A small model that answers yes/no questions on an image's attributes, trained from scratch.
Model: encoder moe top_k, encoder width 192.
Data: 48750 training examples, 20.2 epochs.
Rows from block 8 of the image encoder, named by matrix and row number. Rows with one number belong to one neuron. Each number is 500 + 25 x the weight over its row's rms, rounded and kept within 0 to 999. All counts start at 0. Numbers have three digits each. After the name is the row's rms in percent of the matrix's.
# fc1: MLP up (encoder.blocks.8.mlp.fc1.weight, 768x192), inputs 0-191
# fc2: MLP down (encoder.blocks.8.mlp.fc2.weight, 192x768, transposed), outputs 0-191
fc1.546 093:509495514517490514474491511514538498491492472515504487483498520516510506501527460489514503487516482502483524444530499457490471529458479483496519533493500475502482529451522506490463506488508519485525506533508435503486474529464531478518512544507472507505518490481483524468520501514466516481455479456507508516512470509500483483556493520476524566499547503526501464478473554497537465456556487528517466449494511481481528495498504495486499488466566507529480507485449494535509510506482477509517446523521513479532532496536559507477518499481487499545530514467529495524480534526516478506
fc2.546 087:511516512501512524496517492499449513503502559506518509500523475488503511491512488496490506502474476503475478489558528518522513453506535506522511483492493475509558501499443528482522458505495505509475473450504566483500505464523497492518445485497531502494487518483485558513499479532488505514519519484474474471492517505526511476487510482521483446533511517484517503509535486504470499543494493507492512512521494454542482506500450491504504550569439500506483450499485527505508466511510531469459530501535497484481466538492465527515529487524529489489452464524530528482518523460468534466
fc1.547 116:544527524506477504481499534471514495448539536474472490489519519528484525547498526497529482504445492494480472493515464497473503493467508477538537505532513498515507498520504467531533497500481506444506549503473453486440491495501512487538478502504511508507455533508507500493494479460469505486499482479486523492527537499508513523464504508478503529496455454511481512542499471583489467510463477512479467459494479490460474561537512542489520526473479494511527508502485505492488520473489531517546525551486503539516498483477530526514484460490503473476535524497491500510533479493508535494
fc2.547 119:474479456490505469462541518480524525506471473538500516487491482486499525456474516495489495529511502470502557509494540452499467494544507486519509484506530487451509441500446473500539513506521490525463515503565539542513490530514487502477507518494501542512535539477479505510467535485532494475515490499500472493487439520489505455554529534497476433479473523497504505508534508477524534515502499493515495526503525486549486505498519492511502515545464522486488533544518478525504491459513489473454453476517477474487511500521481486490494500484518501525500485478523471481462468504500527504
fc1.548 094:458486517524514443554507539459511521473482509483498474461496465517525481528509512479486497527483508504518510489469524529514495521519530513510509494527508471500538540484505506515523549486482455492471504476499508551487480514515539455499504518523505529503522477536468503477508520515491555451515494513492526520534504514512508508514533542482513507529437496542542460490509491454502491473477514495519512503503495493512458505506537500493540482506471476464520493494500504473486502513478486505452525500495483524484502483548483519514534508498461419473498476521486504442487446511472438496
fc2.548 081:495541481510486519478494510508529452454539501501475527523513491513519519455472501506504475498483534496526466553519494493466503489495518506550508476538498523490483450513488502474496504504480511492484473511504519466487508544508474533475444449492469466472467543480559479484477449477476460493522511460484525526501480533438489515508500496482465495485513520495477539542485482500505501501558534515475474471509476553496519495528456504479462487507535514508499484505507522506496529526532509465520483466497500498490494502537553496521491505493504550478517529476490556544493513479511484519
fc1.549 084:496500518527450526467489485538541495460505477481521512514470454518528494563551485498481494523487512477508488491528530510472503471524509515467488458510505494458483510497537495470476493509507516480511474476498456494464475482474512494507510520481492498470506515576532460441525466529481509475514519476500485455470516523573503502497471466518464517472485500532500499496493504516496516519455500541471566531523486496497503475510500532525536523498477492488545551489510562504538518485498496472499461489488477516490512499487497539530494508518521496526482492488472520509514486470501518448
fc2.549 076:484473473507554454499499506463487500527488513529468507500520483426497509483454493488500480527512505474510494514471457476503495524476499504547492514509473496558533454540435487516513521508483541499506475508509498509486543520499489535515485492510499553511520517458530509560502491493512489508529507511536504521525475496499493511501528517510503498518504523499497482504509490532469432486505490485496457499524489487528506581505508517477542500519514503498481468542481465481474514474486508508487476523454472497528475511496451481494520530457469496462508487500574465482510475524480494531
fc1.550 082:522545484523504462487486499469476526509447460490514473505496461536532534492532488492446445523485469518514524467481506527545531467520503522511525496506485517467508495532492521510477469479513512461478477486474539523467490486498506481525491518484523417488497533470495492529502471513494509494525517532529507530525482505507501458482514543527541510504549491469533503483483533463488517508492526508457484513504502489568524482479505485479503456493429517479478516498495570492511526518529529501519530497487536520466544474471487481503475489522499504514492514527505490508511538502498514505
fc2.550 072:491519484477527503521514541510534481543533535530484486514479505463455527524497506493504518527541521507447507515485468469510515508451481509445471516514480491546497543515543482523531530515528456502488457452540458509516505532518457541489524453495458534524494506513512533469516509506490505493496476501482498505482550497499488488521499483493467484512480497483512483484478480490520482500482494487529506499492472521506470443519484513495525504483544462554474502480519431535474478466480517489470492472506486501518482539507504560513512535499500486515496492496507463465493546540499533485
fc1.551 099:497479485514509499484535517511530481539462484539488483519490521464494475510435491478506529532436429489489487480474552523466513534498519488457507512511485499502496525472506527514457473519479496456541524469497505504490489525556500496521518526522500511517474521513542462456490526508498485550467506526518517465491464503473457477458464509503499515494430516477502479514490496505503518510483559488485504533497493504510508555499500500481519528441483501507449487483509489500530473497512471491521496528528471475520510469527499493518505536486512523547482485476536484498498503529524521469
fc2.551 091:484488507489496487542472431508461472488516533436539457509535499493506522503516521537487479476529518504521464492493499494512504496520495508532467485525467518473530491567504454496475507490530505519465521522505513485533497488471483499491480451521492495458496488501515459538471495483532502490506498466465478518470531497525516522524515547527489494489509466516510489512549517481485505489471481479475488463494501517494498462463537482513474532583479473516531491536510479519479511466487460498519479508499534492486488557431496547523504495481476487498513539510478480490517500531464496506
fc1.552 159:500493507455444478516480465486540499473496498486490498502480506486525470494487505507513527479508511485513484495462523511493504519489515535487487501511525519447520533503502521484474553522532474529512479469474501520539492484551522542488476469527427503489493500488501420526506471505472492517514524507514492513516515486510497530499492441505536520516441520534496537504503514485499507446521499492485505483524512453532547486546518516475465499491502510460524490507495446508539458433476509475541480501521516458497500511475500463506543508488457495525491506540539502521528519498501478505
fc2.552 187:545515500468543539519474500511476465480459476480489460504451508495483512478466498495481501513478523512546513507499472533450513516515515480468505460533504491486489493505451480516509496502485497485501493495504502485527471504495473449497482447476514502475468465484521450512484520500526470512497465502516534519501534503520514532494482516508506511496535494542491504521518548426474438520515537522477483506500507508480505497457479491546502447520503510501501514504533480481496500490476535510544520539487530520501507527435523533421511522508527538537508519511516491535482520498464511520
fc1.553 110:479505495532539472507531502507496501468527531529503491483539530538494516461533500493516487508510549487458508484528511481519498459502470475508529492479486483544499501544474498511518499516461542522485472500460536506529538475460456497517480474463541493521515495493495504479477486524469514533507489498487497537495503527521516504517474551490498508498558490536495506500502478431494525516497519465472503492492523455471493503574501542521497454522440478520520436505534457435480465453491516476487512486490458490516510485506520498488489486486535519494507494526484499498494497512479464499
fc2.553 116:536500494485464503500476547547502465522534476512536533505471505458454473525545486497499511505499471493499515493517481504503522462491492507478492484487490496489501485460517514531494506457475500500522485500511480501485503490499500472508504526489502523533496505490529580482552489547515515515472520513535495545469487484494497477464501500467507491465496479490473579480502484511491441549497471547474491517554525534534477441475473452493537544509472508503468571508498491511492506485512492518482515457508541516500499502500482490516488531515511485485554478465518507503496518462524511482
fc1.554 117:492510488512516494497490461459515497494508514517519444510536498539462481530487523492525497483476517454542539508518478489527503465476483491496463523514519495538477480517533484503508519475549481545492493453467495479495505509501502513512504545522498506484573494497552491486435524480528512473529511538516489498507461527492490496496460475521497509487525509518490500518490469499506497509464545523513486531498522478491462566500482546521444538479506526502486511471496484525464469539460499514530475459490434534496500524520521507482531497457469478482466520496528513487458505507494517486
fc2.554 127:502501555515469482482532493533486506481474513480506510533509501517483508502506555522422491509477533510520543471504451512505513511515503490517504492488506492473457518514459470466564512487499519487479494513541533489472519487536491466483521457502506506453495488499518483489555497499474566467479488478466510496524500492498498513468566494476509531492493494490504519426484504521491478507482498455467510523536472485493538518487482500513524489561508477456510517504554471484488483496502487486485522521492512488498528495512504522498491494507506514509498555439470526555531482519515477470
fc1.555 077:450508513519483449521478490514490533478515498502502508487510483508484489478519468499471515519492520494496495497515497518547463466481510495513509512507505515472525502472464473498513555481493453486476508479525522484474508495507527506495477500497530507489507494476474510488496559539513529471532488509516485498481523525527496550522456486461531499506543539464507504472509507502494489481485494534499492449503484456509538520459433492569541470519487477492485530442495520489530488519525479470472447480515507509468516518552531522577484519450496543521519450522508501510524508482510498494
fc2.555 070:527512473481509557498498502509485528488498490510494511502508509479511512501496532526520489462506450469512537482486532473471519466483481486515513531504473508526458515481492466477500495503481569526545485546495525506482458525455483479479522525506443504516517519508532523495512429445435491527509537467453531461537476507464467497454485487501496478484478484486481529495507490483553476500499506483505463557510502488499522511559499527470472529482513520470519453538510495502484529497483526504526503494463511527525472487479522488447506489508491480496492529514503527509500508536479518505
fc1.556 105:530527485505469535532499520469489458483535491514538497450498509469536492486500466527469563479526538546494472490476487463497473519465525582468488529513503521440507527491460507501501517478471499481454489479518506530526492516512489509521462487465480520488495436463483534511519515485518534493487528511519498499470503514517482469527500490494513544498508551522494488464485517491512510539510544475498502470508471527503495507509493496480509472514519511516505489475495506463521502546500507511507493472508461464510543532512513510461496465544498484502537464507454545499513472520508513452
fc2.556 091:492490495523520475510479473510501507522492499490474482492472498510484508524501485487535486518489491455513522482526527485515506471523485432497493463508504486582516477542518543540525518500539498472478521495527459474499522502480489476494533535538507486542502542501494515491518489515498468513514477473493509492529504456507512521508516506490456440516532451475503505483506479478513530461475453515508532536484546497524520480506504489505480521466521514472509492503529519537484497482488487472490496489506519525435458453472511489489479491471538502536496550486563483527444543470470483500
fc1.557 099:494512485467500466476504516515515541454428522495495504496494527522520433476507505511484479498511498501510497497476504514494529530510519500492492525465478500514510478522558458516440467536504455507519457529517537520462476496506486516495497513454453495469514541462491484536440464452493462517527513509540422544499513527492513492501448495513521479498485497482494532536508519519468501514484496506502516511497541534480493489488530502528515510492516535475506433521520496487522541486506519480504481508482506512505498509543492509518481478454521538486489516533503500493524543475476514495
fc2.557 097:494500533468502527487480486546530446476475519510532516575495466510476545477507521470538499493459504510526496526499490548551476496515486490517493487481496485482496515490488536495530481485457478499473514510463483502499514467501509536517533531530477485476508471558525522504548535534506528513541506525464523497480517455496496508505522528498505544487515494459464470460481475499535487488476509483497511473495462478520516546503500466466505514555479493502510542480475517488499466510472488514523486465486518506510466449470509493506498552477485461438497505479494463485506483524515479478
fc1.558 108:516525519497482545527499539539464496513512527502448499522502517510511470483530513507515470477453495483485487520470479501541462504475532477502478476492532508521513513496512487482539537533497510457535526498501516495466542509559501495533486534467521504502508514504498418553489522460440479490493520500497532461490483513514503514471484495507496524497456469495496503547468508479465474480507509482478504447499533453473541528513476506470574492462489488509495518513487512524465487453538520503473526497526532519467496509521518474528484470522504508536492509482504485507503516530531512489
fc2.558 099:489489475510477447498525529484486511492543478519541523485478534474471493517463460469509478506518540538530530522510529488492522492491505508517509547487500451505474538516461514484482458504533496516462492490505500560502465475472474485424505483520481484524514451526515517455435516495551522549491511487529457529517526496518520501498471524508487506512499512485503503482499475495546508502490480512510478519497443522532482502505537518570453524495464500533491508507507491497511528485464497492475523520514438498501463496481497530490518510490496482459527468531507519492525494509519507490
fc1.559 080:490504498499476530485480523466500517520550505529522522523537518521476561518540499512523477484491498522546481483486511479465498470530471510517474508472524489514478491448527533516486495519507490446515516452476526488470504505553519476469469504533485490486478526504525535480544511513483455489503515523521515493496493485499537475490509447470478493478520493505489521564434500490502503484510507487502497575488465478503514508521488520465506510482535531528490503528482501494494463513460492511457490469504507489487468502506467537455522487478454515484496568530529493467531493530490496465
fc2.559 075:482480501480512479500529528503478526451457491460492457502498492496542473495499500508470487508523519523487485488486538502479444458474573486484511509528500533497476491509506465478498477523516552540485533517531492482520481502463512514511495495433499478448485456520502516531467496477493556479442525499478499475483499495483502482533495529519527516543547510521529489468513514508508491523519513493445532484523512479473501495501532504503518492543499491476501465492494532499497524513528535493524479549512476500520461503467524494525495481500517504516535434473475498521508490473571509480
fc1.560 094:496475509441528501511506482510534515460482485476507517468496496535480521531521503524505500505530527482532490521521511513476479487492475489477459471483487516460512465483526472509488475505513479517522507514519498464446492515505513492523492516531477515500467550478537512519450485462505505480527524476538470562474530488497520522518464483528484512507484509496497462480500488506510529543500486511521536468500488526532514470574531525490483568517531511462513476512498503492505499493482467505508496473516560501523475515504458513498494513427523442522510471524440457512510520501483479475
fc2.560 074:497498477521472493493545566526518490487476551498496504527512534512495502491477474476491516507486493520503480498468481512523500499520513501532490506504500481521500565523442455455521523472466531469498496497476492520522518462486533496504531547463512474449529473531486486499517490524508488538489481501433491452487468504511530499495550510505501461497508471482499542499488483500527476498500544502417541520508465477452483540483481497523487487528475502515492548526506515481510516472502520480486467532464452484473493499495547499521521469519462522460496502516505497510475506510526508529
fc1.561 085:485514546519518524504467509583546509465451471486505482468484488528530499489534458485503505514469503510518477463506512541518521479513483532455502481509514523527479474488525530470536481506450504472466497483472501517488508490494491496470536545501499503502515540466468596507477470495469474524468468472501506486487493503512466479520491477495494514505521526484480505489513519531484501514551523546532518478486469489477480491510514494499467529487523496458529509498510556484520468502475475517517490489533518517557509469482524483463487477470482526525529515515482517519472508495502517453
fc2.561 083:480482490471504490498486526491493500523505557522498526501504482490488540471505555493514478530498532499488533493515513526498487477472526501500528522503507485506504539477484488535518512510529488553535556477492531489451536462460513473528482514517499540499531522492511523492534503492506498498530519506478480482519514509494472515510541538467495414504522487471465493481461499449467537507444515494477503510515475508513521479490440515507528511551493483520474481460461483495460490498506473490478473517500504497470494533521480496508508523517544488455480468533533540527498509468505442543
fc1.562 115:477512496523546481475452538517481472509527508514514494505514491522491487492461499523496475472505515519514483544546492519466491461447509464499491525484477474520486495554480532500538483484472467490512535521489474479472508524518464499536515454508521486495476493537501517478542510515507487485537499490526509503451486499483495464504468463513480507477536529497487506540511540482464492509501512459539486500485514451485512488529484457572478561526464466500469500465504511500524504485506525511469467496515493503479511551496539494543504502478490485517501464458529521473506515533557474469
fc2.562 116:507501534492473489544462499574483485535533486512489542501500480495502495467510466492496523488474459494478490488466454459542482475495513528505473520489502506505494515501518508463501461483458508464473488483451484503523518502479485495501496502489521521509549506495485515467538534483511498544484523517493487573495553533538526536481540520439502514512503472487487532498509508543542461496515520499515536513535518493496493510515528511505512525516457496477484497493461506485506495419474482522501546493451499511509470478503452520474496508492513521464535488500470519520505455490493535517