{
  "model": "model that answers yes/no questions on an image's attributes",
  "dataset": "photos of arthropod specimens (BIOSCAN-5M)",
  "train_examples": 48750,
  "image_size": 48,
  "crop_scale_min": 0.7,
  "horizontal_flip": true,
  "questions_per_image": 8,
  "encoder_arch": "vit",
  "encoder_norm": "layernorm",
  "encoder_norm_position": "post",
  "encoder_activation": "gelu",
  "encoder_mlp_ratio": 4,
  "encoder_head_dim": 16,
  "encoder_fused_qkv": false,
  "encoder_bias": "none",
  "encoder_qk_norm": false,
  "encoder_parallel_block": false,
  "encoder_inner_norm": false,
  "encoder_moe": "top_k",
  "encoder_kv_group_size": 2,
  "encoder_num_experts": 4,
  "encoder_moe_every": 2,
  "encoder_expert_mlp_ratio": 1,
  "encoder_experts_per_token": 1,
  "encoder_shared_expert": false,
  "encoder_patch_size": [8, 8],
  "encoder_conv_stem": true,
  "encoder_layers": 12,
  "encoder_width": 192,
  "encoder_positions": "learned",
  "fusion": "prefix",
  "fusion_encoder_width": 128,
  "fusion_encoder_layers": 8,
  "fusion_encoder_norm": "layernorm",
  "fusion_encoder_norm_position": "pre",
  "fusion_encoder_activation": "gelu",
  "fusion_encoder_head_dim": 48,
  "fusion_encoder_fused_qkv": true,
  "fusion_encoder_bias": "none",
  "fusion_encoder_qk_norm": false,
  "fusion_encoder_parallel_block": false,
  "fusion_encoder_moe": "top_k",
  "fusion_encoder_drop_path": 0.1,
  "fusion_encoder_num_experts": 4,
  "fusion_encoder_moe_every": 1,
  "fusion_encoder_expert_mlp_ratio": 0.25,
  "fusion_encoder_experts_per_token": 1,
  "fusion_encoder_shared_expert": false,
  "fusion_encoder_positions": "learned",
  "fusion_encoder_connector": "linear",
  "residual_init": "scaled_by_depth",
  "optimizer": "muon",
  "muon_scale": "original",
  "lr": 0.011,
  "momentum": 0.9,
  "nesterov": false,
  "orthogonalizer": "polar_express",
  "adamw_lr_other_params": 0.00073,
  "steps": 7700,
  "batch_size": 128,
  "epochs": 20.2,
  "lr_schedule": "cosine",
  "final_lr_fraction": 0.01,
  "warmup_steps": 1540,
  "weight_decay": 0.05,
  "adamw_weight_decay_other_params": 0.05
}
Rows from block 4 of the image encoder of a small model that answers yes/no questions on an image's attributes, named by matrix and row number. Rows with one number belong to one neuron. Each number is 500 + 50 x the weight over its row's rms, rounded and kept within 0 to 999. All counts start at 0. Numbers have three digits each. After the name is the row's rms in percent of the matrix's.
After each neuron's rows are labels from the 100 images, of 14976, where the neuron reaches its highest value: "responds to" is what is common among them. Only what is clearly more common there than usual is listed. The data: photos of arthropod specimens (BIOSCAN-5M).
# fc1: MLP up (encoder.blocks.4.mlp.fc1.weight, 768x192), inputs 144-191
# fc2: MLP down (encoder.blocks.4.mlp.fc2.weight, 192x768, transposed), outputs 144-191

fc1.680 082:481487490520552493413460450425468453490528523553447501500433520548456599521477379559445508415485488471507478472502434582415542462426500519589446
fc2.680 088:412474553460469514559550524517430538443438448612523493442527511421530409516531472526444516564509479504497535509583525510486443519577533533507467
responds to: order Lepidoptera

fc1.381 077:571562439472520524553480481457513480508495518457551597449482610620478431493513584499503439555609569484502502478436444538541389555535502495491492
fc2.381 076:475485554455463515501505451578418574421547486642408385530479536495527506479484469531548435448468497474487414551516470477506486399532516559546513
responds to: order Diptera; family Muscidae

fc1.58 095:398521480445485401599520415467458521490513529486603511461487446472514539559589577535492471529510461402405563495454446501521515562440572481519478
fc2.58 093:457497486561518465462447472485469528497493560501529472492409464602470470537500531502465501391412317498587425485528585499542613574454426526456493
responds to: order Hemiptera

fc1.724 112:480548522537505530466512541505568496572461593420531551492463533550547521429450389515499502576553481446563443566537530411562518474452491592526452
fc2.724 121:497548494488429506494436567405396470494420515519542504538457452479506495671481593527540517515512486489502612455476427549495561517437460535414506
responds to: order Hymenoptera

fc1.603 114:532475430410489459525426478536515531503517549535459590620431534513478483571528514404545530472510460519497502600549565569534484481519484526523494
fc2.603 103:505464465520555519474449511460443523497527514573469525484478506459471481679515586606462427496447485545594419501558468468457488526540556384595517
responds to: order Hymenoptera

fc1.704 098:580412423392445445545485529467551560516536493468553450471505493639450470510474483488491526370476385543524630485439435494550511491544506537533458
fc2.704 099:449510638604577594599452460414411481496430440539557530505534537446445483533495450551516530524492482479578498511485543478451568524456444353506533
responds to: order Lepidoptera

fc1.674 145:536486425523528473517568487470524526539504482512597438411550494453586491469577451534459413477536463509495500503495515481498527511442579431509471
fc2.674 141:504451510472434459564587479498447544505481503490427563508485442520537517420417456426492535471497463471552521484470487559549549505378515535428526
responds to: family Drosophilidae

fc1.560 150:545521505450510475502553556441533465470543489432439475610510497518614539625531500565542588406466466494541561526394567569516525448474507563501496
fc2.560 145:392406608493477485456482540480565560496530394474532454441545495518455517541510491534521383486490578490562465554548441472508581464493511559475448
responds to: order Lepidoptera

fc1.15 094:458581484521537495432513476521498588501451546497474517594433507428502487664520380475497563431456495445474482542469489500509487528507482583464482
fc2.15 098:452436552502521554517493529467548561496502468558499460462436507410541518459521605495504467461568483552487563466504492537540441479581536453514493
responds to: order Hymenoptera

fc1.252 142:496504481504477430541560407408502421530573517486539570515548549533522521536489463416411514522535487493476538509486618490568491493582536495545476
fc2.252 142:511567464563504479425508544564551553616518509418518551382507549396444554535482554562509442468454388424596491512527553485506469502479518367530539
responds to: order Hemiptera

fc1.386 065:442537437440550458520403481452492551574529467561495529541483480554468566527409522552458475534531436465465511438405416515545547412512579519513434
fc2.386 065:465529475504517498531556523520520476383569609559481499434512416494482463458501574427509563526347537565562486500526456490439520468580464447611464
responds to: order Diptera

fc1.602 135:507539530480494472541488561474542460527616553496532526501511473464531503481430413517470498532454510557563449551400449425384626457490496482509476
fc2.602 125:550493470492476476515500493432500508542485516406533470521501485381417429461457553507446443477545435545544568467578562482537474527453504601435579
responds to: class Arachnida

fc1.163 075:422531482373548450473547434552438490471436457498460407375478593425562452509453495504543495435511481480534543493439470612503529510503497425560572
fc2.163 074:503481630604472527523529503460487500480521549501569540501436501597458516421571317519522497539503465408417465537557579454560567448505491578484470
responds to: order Lepidoptera

fc1.129 109:407481469435490442545533558426482465488490486520421457519428570450520551527517461543444480471553466492436474476482569596535435411579532522585554
fc2.129 100:472566605551443543437505449513514569470430533475536550552510391556462477488525495490531460483494588481564539504527492437450537517402484504585455
responds to: order Hemiptera

fc1.98 172:657504506498463468497498493444534473468508492494559467543504531460541564471480362507538510542489548468539501491490432515464495471591513563587469
fc2.98 170:512481460450446520511538537453581579605514450464513520547525498423516457424521471512432514475514535537446459492507491583525486538502587485385540
responds to: order Lepidoptera

fc1.404 074:566513485552512557561509534456528499470445558514633555545496473524491547479478441415521455469512532534551537471571574586523500474487504426604512
fc2.404 074:529415605587424544507579428544537518455544469467395494514532493407550489568502409542475533529465503499499591515536480444508482586517516495472414
responds to: class Arachnida

fc1.32 057:501511491496479539528562500578542470445414479587432530489465515453462532531445542504495584564489400473559533450484503556427520452493534560531519
fc2.32 056:422507506531443524437429419468455595480601539476486627500514494540510468540459436492388521469538544612552466590490438517570503507470455445485521
responds to: order Lepidoptera

fc1.610 056:505542409521480428450499520488502529481449456470516492502438550504499398512485436501594557517501512429494590473512463465550563532491516437505558
fc2.610 060:541398570465540518549439412440470484589484546529538472504542501506533557512543536430469513449500454518526523512461462614518522520529534553388447
responds to: order Lepidoptera

fc1.473 059:521506452527606549517455598451546490464456539485641562518480505498426509440566460474547524408551484475529464466478550479589425479410459366474481
fc2.473 067:497562543436437538440506412483445509528543493562462338452459508523547508574609513478443496564416571495505495608455562501507516477563589579554476
responds to: order Coleoptera

fc1.414 120:562535425485515543469499573540587471452440518540463465461491487506547405473475466510485587562494622472500644508491494533490565451551474574490456
fc2.414 115:545527485348449488527552524424499491544404568547474453514512504517495517553540517417498549471532507491568510526475451516514533483419506569405572
responds to: order Diptera

fc1.739 089:618474448532452482457459390394558577469456565483549437516442518436497505450577475476515445495488441453498543572564599562598502507493521437489477
fc2.739 087:428396532490545519541573517586548496475489445525424664421497539471561485525460506508438519543538462493441547519449527520512465488456531530534517
responds to: order Lepidoptera

fc1.393 077:432526526535559535541533526511468441431428527507525502508444619444562452444442448418578631502519536459482492513457531472488484496534550451519450
fc2.393 081:603457462548499461500443410376555503475592494507516410341597533562471491528477570511510417460528435547492472445564507500498485518542438543508521
responds to: order Hymenoptera; family Ichneumonidae

fc1.248 122:460485460388565394495480538522497495456379544452514486498553608445549535563479463546529558481517556513527545477481448501557548534478459650498473
fc2.248 114:606579465491542522554465551511486489505536510469499482526448518517499435435538364532488455543487537483529438458531492546441552494467476557421588
responds to: order Lepidoptera

fc1.307 100:436575484561434540465443450515437419463566465508529595494400550493458523512487533493556552527470464581470443444524452525557466403521483502451457
fc2.307 100:561554545485503430478509429417488536462503446473517515485580532601468515394538445472591526483542630514533515500445511467405531539494466492607497
responds to: order Diptera

fc1.717 117:513481583464514554550472543598455487539468485483527514552506592580547427386518474536480466572450501521437548535523438528477495538560576433503499
fc2.717 125:472544460475481438472575474481650505458486435532497482455497448547498618447533454570545609449474416488546499524489557533407502476446487560399504
responds to: order Lepidoptera

fc1.462 149:521485454508483512532480416505525383507382485530570499481558537586497427466520504484514549378451523500654532448462464500556493504419420561576556
fc2.462 147:374532575574469500481431456610482482435427441466472446483467484427464510514445513502497461562489525509442537523444540556469545485590504558478430
responds to: order Lepidoptera

fc1.554 068:532477453516454568555603528385462547479545500523456515449473522434535494476533554575500492496505408451537550485443528550540468572556509449533463
fc2.554 071:446556508519597419387424533617472543502437535506523583547512484523519485497421485475549495543477612500444447536499523527484523483495544502457540
responds to: class Collembola; family Cecidomyiidae; order Entomobryomorpha

fc1.732 099:431438514508535532450505483498516421419499512508403472565542545568495532459464497513519495582482461484503411553473628452563556523502457546475503
fc2.732 100:481463551495617430550559465476537529517518481477456501545460430499535470569444603461508472509523440497464509502442454466565512554503468485502511
responds to: order Hymenoptera

fc1.525 121:498462572426539508536514443436538582523538564554526496604513481461515518404541501601463499470500403495428428578517475544406482474509548526488470
fc2.525 122:521607447487525467436549476509548449509463435423531482526436507538505606448509521498551566479489501487586507473434518435547529502481478528434519
responds to: order Lepidoptera

fc1.236 075:454493507464562571496468520448571522526525521552415523517515592462486634520505492452493498501491487501485527460539463568565598472536506505598446
fc2.236 082:541456442461508530586500460433413460448522481530539524582442413571397479529575442506571406565444448495486544544503469535484532473562558413501496
responds to: family Mycetophilidae

fc1.458 074:526483479577563482519582525485531474433541462527490550467506465428525573552597520530464391503494582469566439485525499539444454529468544430487518
fc2.458 066:385455585486463552578414497546469499539436556501402411481463539434525432463565455385473545538461507569400569534518523410461490515452476465451543
responds to: order Diptera

fc1.565 093:544540551421447507427494574505441455459350429443468487496475464533437581521422490480452497407468455442486578537509564503546458473497453452540489
fc2.565 095:421551516592411546642485455484422507514566514527462536432541593497437475594557492570543485546481442528483487435526539495456428468543560548482437
responds to: order Hymenoptera

fc1.60 102:549470561464499426508440367532589466463510495484388488542477522373552470493400430439443536517521539489520508469576526417545586531538552412390472
fc2.60 104:521491520543476520513530455449504533550577510515478634512588532480459479530510493522489422542573426499531570415511553554545465498421560531567507
responds to: order Hemiptera

fc1.290 111:511532353510481534454562429492503509440547441409466525551471517545500590484511453497494338462436461519548486509479463452575549464470418516518520
fc2.290 110:502468517446606464575482504475448484470546540628486528417534493470468482532546530606478506478516555455434478463486488520454563473451568449578500
responds to: order Hymenoptera; family Ichneumonidae

fc1.10 108:491506595494536507596464495475447503509422543512415537476460555471458469369482520622484515541469512503464477413497544544571568495492582538540439
fc2.10 112:535588541449518602399589453485470515486465398440492442488641380547571477554495343426521481438534504509424498479533531452470570458310517518563553
responds to: order Lepidoptera

fc1.274 118:558462534444527457446589469502465542569510491555577516500560475463470468472485549526488543456446603509480557598416409532483446469427454522458492
fc2.274 124:536534355440528472473557453541522477494488542541433532540455434605467586496521333548511460513497407447535504456562460533421563445472592528548566
responds to: order Lepidoptera

fc1.643 074:495575575475435577418470480448470457461449602485482613544538495503417551520506496464426492506529415452498537458450447481504470530477535620549528
fc2.643 079:424534482521569517574459434544521485594572450513449487533389598545548488455534363516589436475463559499428451521531464593575505504574443445573498
responds to: order Lepidoptera

fc1.354 082:493497523489558511465500448583568424527461465531544505519451469532438519510495508470525472510489431559601634457508499533536480449532450495439606
fc2.354 082:437522583558526519581450489447437519503536505479519521443561426462514351495549494519504459525480502466542543533510563478522526475518663478546475
responds to: order Lepidoptera

fc1.569 116:517392466483488509506551454585537429454430544455531515512498539464468501391567506457498406451553478499539577567482553503570504478482508452552394
fc2.569 111:591404513583502479437576474537542482442636472453464542473456478513559529541525460484491482507552393537514515476497550478546459500505487490467501
responds to: order Hemiptera; order Lepidoptera

fc1.749 145:491497401537493416473516446494522533391443552417529609492549454526515392548435527438448544482529486552465506507513546496440462510533512512472487
fc2.749 128:547563537432442462569430580474466512476530430518486434480463513578618535456487573488471516478506437468494449490502474481480496510552425463490555
responds to: order Hymenoptera

fc1.222 078:419527467464490456502499488464585511433436502408535631488499560506473555619518489549477579521480459494410478594429519381459607525548440507537451
fc2.222 076:571529495495556461424447504529399530552535397561362428453465478453512379492493565450508489486545432589499447540586503551511469503451449528552556
responds to: order Hymenoptera

fc1.81 135:418510480502441478500513483478582559558554518546476611477440515544452550408530457505505517482499508473520548436530426533491504543409505532530563
fc2.81 145:403407535530520401462510581480482525568477515468500509567525559526592609481517528573466492512495653437509439443478557461454522578490541525525484
responds to: order Psocodea

fc1.625 141:520539459517479459572530502493596541444537570529554589441490406384518558444521504493382463502519468468492435545457546537405528511490458643545517
fc2.625 138:551532511523516541476517532481414462456371409488456532544455487375524472480572606504381527580559419538458402506469576489507460461587565462535445
responds to: order Diptera

fc1.196 049:569502443578515485489377522447462477504537521576540473470474517521412509551540431405566529456517572464476511524474521540526449458459440553426453
fc2.196 048:526486583459452518553536427493481527467460480495514541571593502461567520534471509504441460607512515569545519428446443495461494541586602433550549
responds to: order Psocodea

fc1.568 123:432487469391617587476498472425467526448486533506572609526470474495462571490434526560544536486455566508557619496391464571469543495594443444513509
fc2.568 111:427519464507433428497506524450526525543534492419422480488559502564517528422510462429436471546489594524429451473478463417461501496555603496625580
responds to: order Diptera

fc1.635 145:519455496553431537571521599508521569535441391610566545501573509427503587514458472477498466494497495515523459454505650429505567449419514480509558
fc2.635 136:517507461518548371473486491546562572445499566457460518504429462335456427492429520431455572502510465529425587476535468556555485568489461496541466
responds to: order Hemiptera

fc1.363 167:538479437488648453485531555490485515501558544474514509518510492568471387561497531407597499474529592490371602471515412449476503407597481563428467
fc2.363 159:519508410478474525464459461491495490474386488513482567593440526549460534449494448539528538552527516557536451525503464427530557551587494559481503
responds to: order Coleoptera

fc1.764 088:539472361500470528476568554560450534515486494522437458412515510533537496480509492454493495456462503486571422529395496399529567517516521454531532
fc2.764 092:521626564460497565473403526502483460449482509488387515623457519608475508509483501480481520506533562459497476482597447487454413453564520554490462
responds to: order Hymenoptera

fc1.549 092:547490517573482447554478474480466494485475476464460591552459559448510515503502523532510498532506521400537606570542473507469463515449549535559585
fc2.549 096:442444569489408530497515452423642518455501548491521457456491507537501441561484454599442405577495457568573558479491488552523454379470554481477395
responds to: class Arachnida

fc1.678 088:444515441494443457526548637527447495480488497518594481602560483549478517544555525488504550525432571533358468563463559418475477491510473507565465
fc2.678 085:569461505493513512479482445493504519401523449540408517416508480432541481461458577391474497407522387545452509404502406541514485560452464448498521
responds to: order Hymenoptera; family Ichneumonidae

fc1.738 060:451532492489498518516515597507451508477493489489492551521492453474539498635512498521495535539490537537442488476415514497480477476402462425609499
fc2.738 059:485496621515520497515538457532455495517468537518541468445489451529487521535446620493481523519465540505422478574540569471519509465544480513419524
responds to: order Hymenoptera

fc1.743 079:506511571582548509485557449516551505442403492440539479456588538528437518559464529493484416534516459449532370484444546470523518526488582451493620
fc2.743 084:464578584454427637489469505535436448435609548491486513568391407476502487531545592458520614520570460512523572519514526536515491464445470462484470
responds to: order Diptera; family Drosophilidae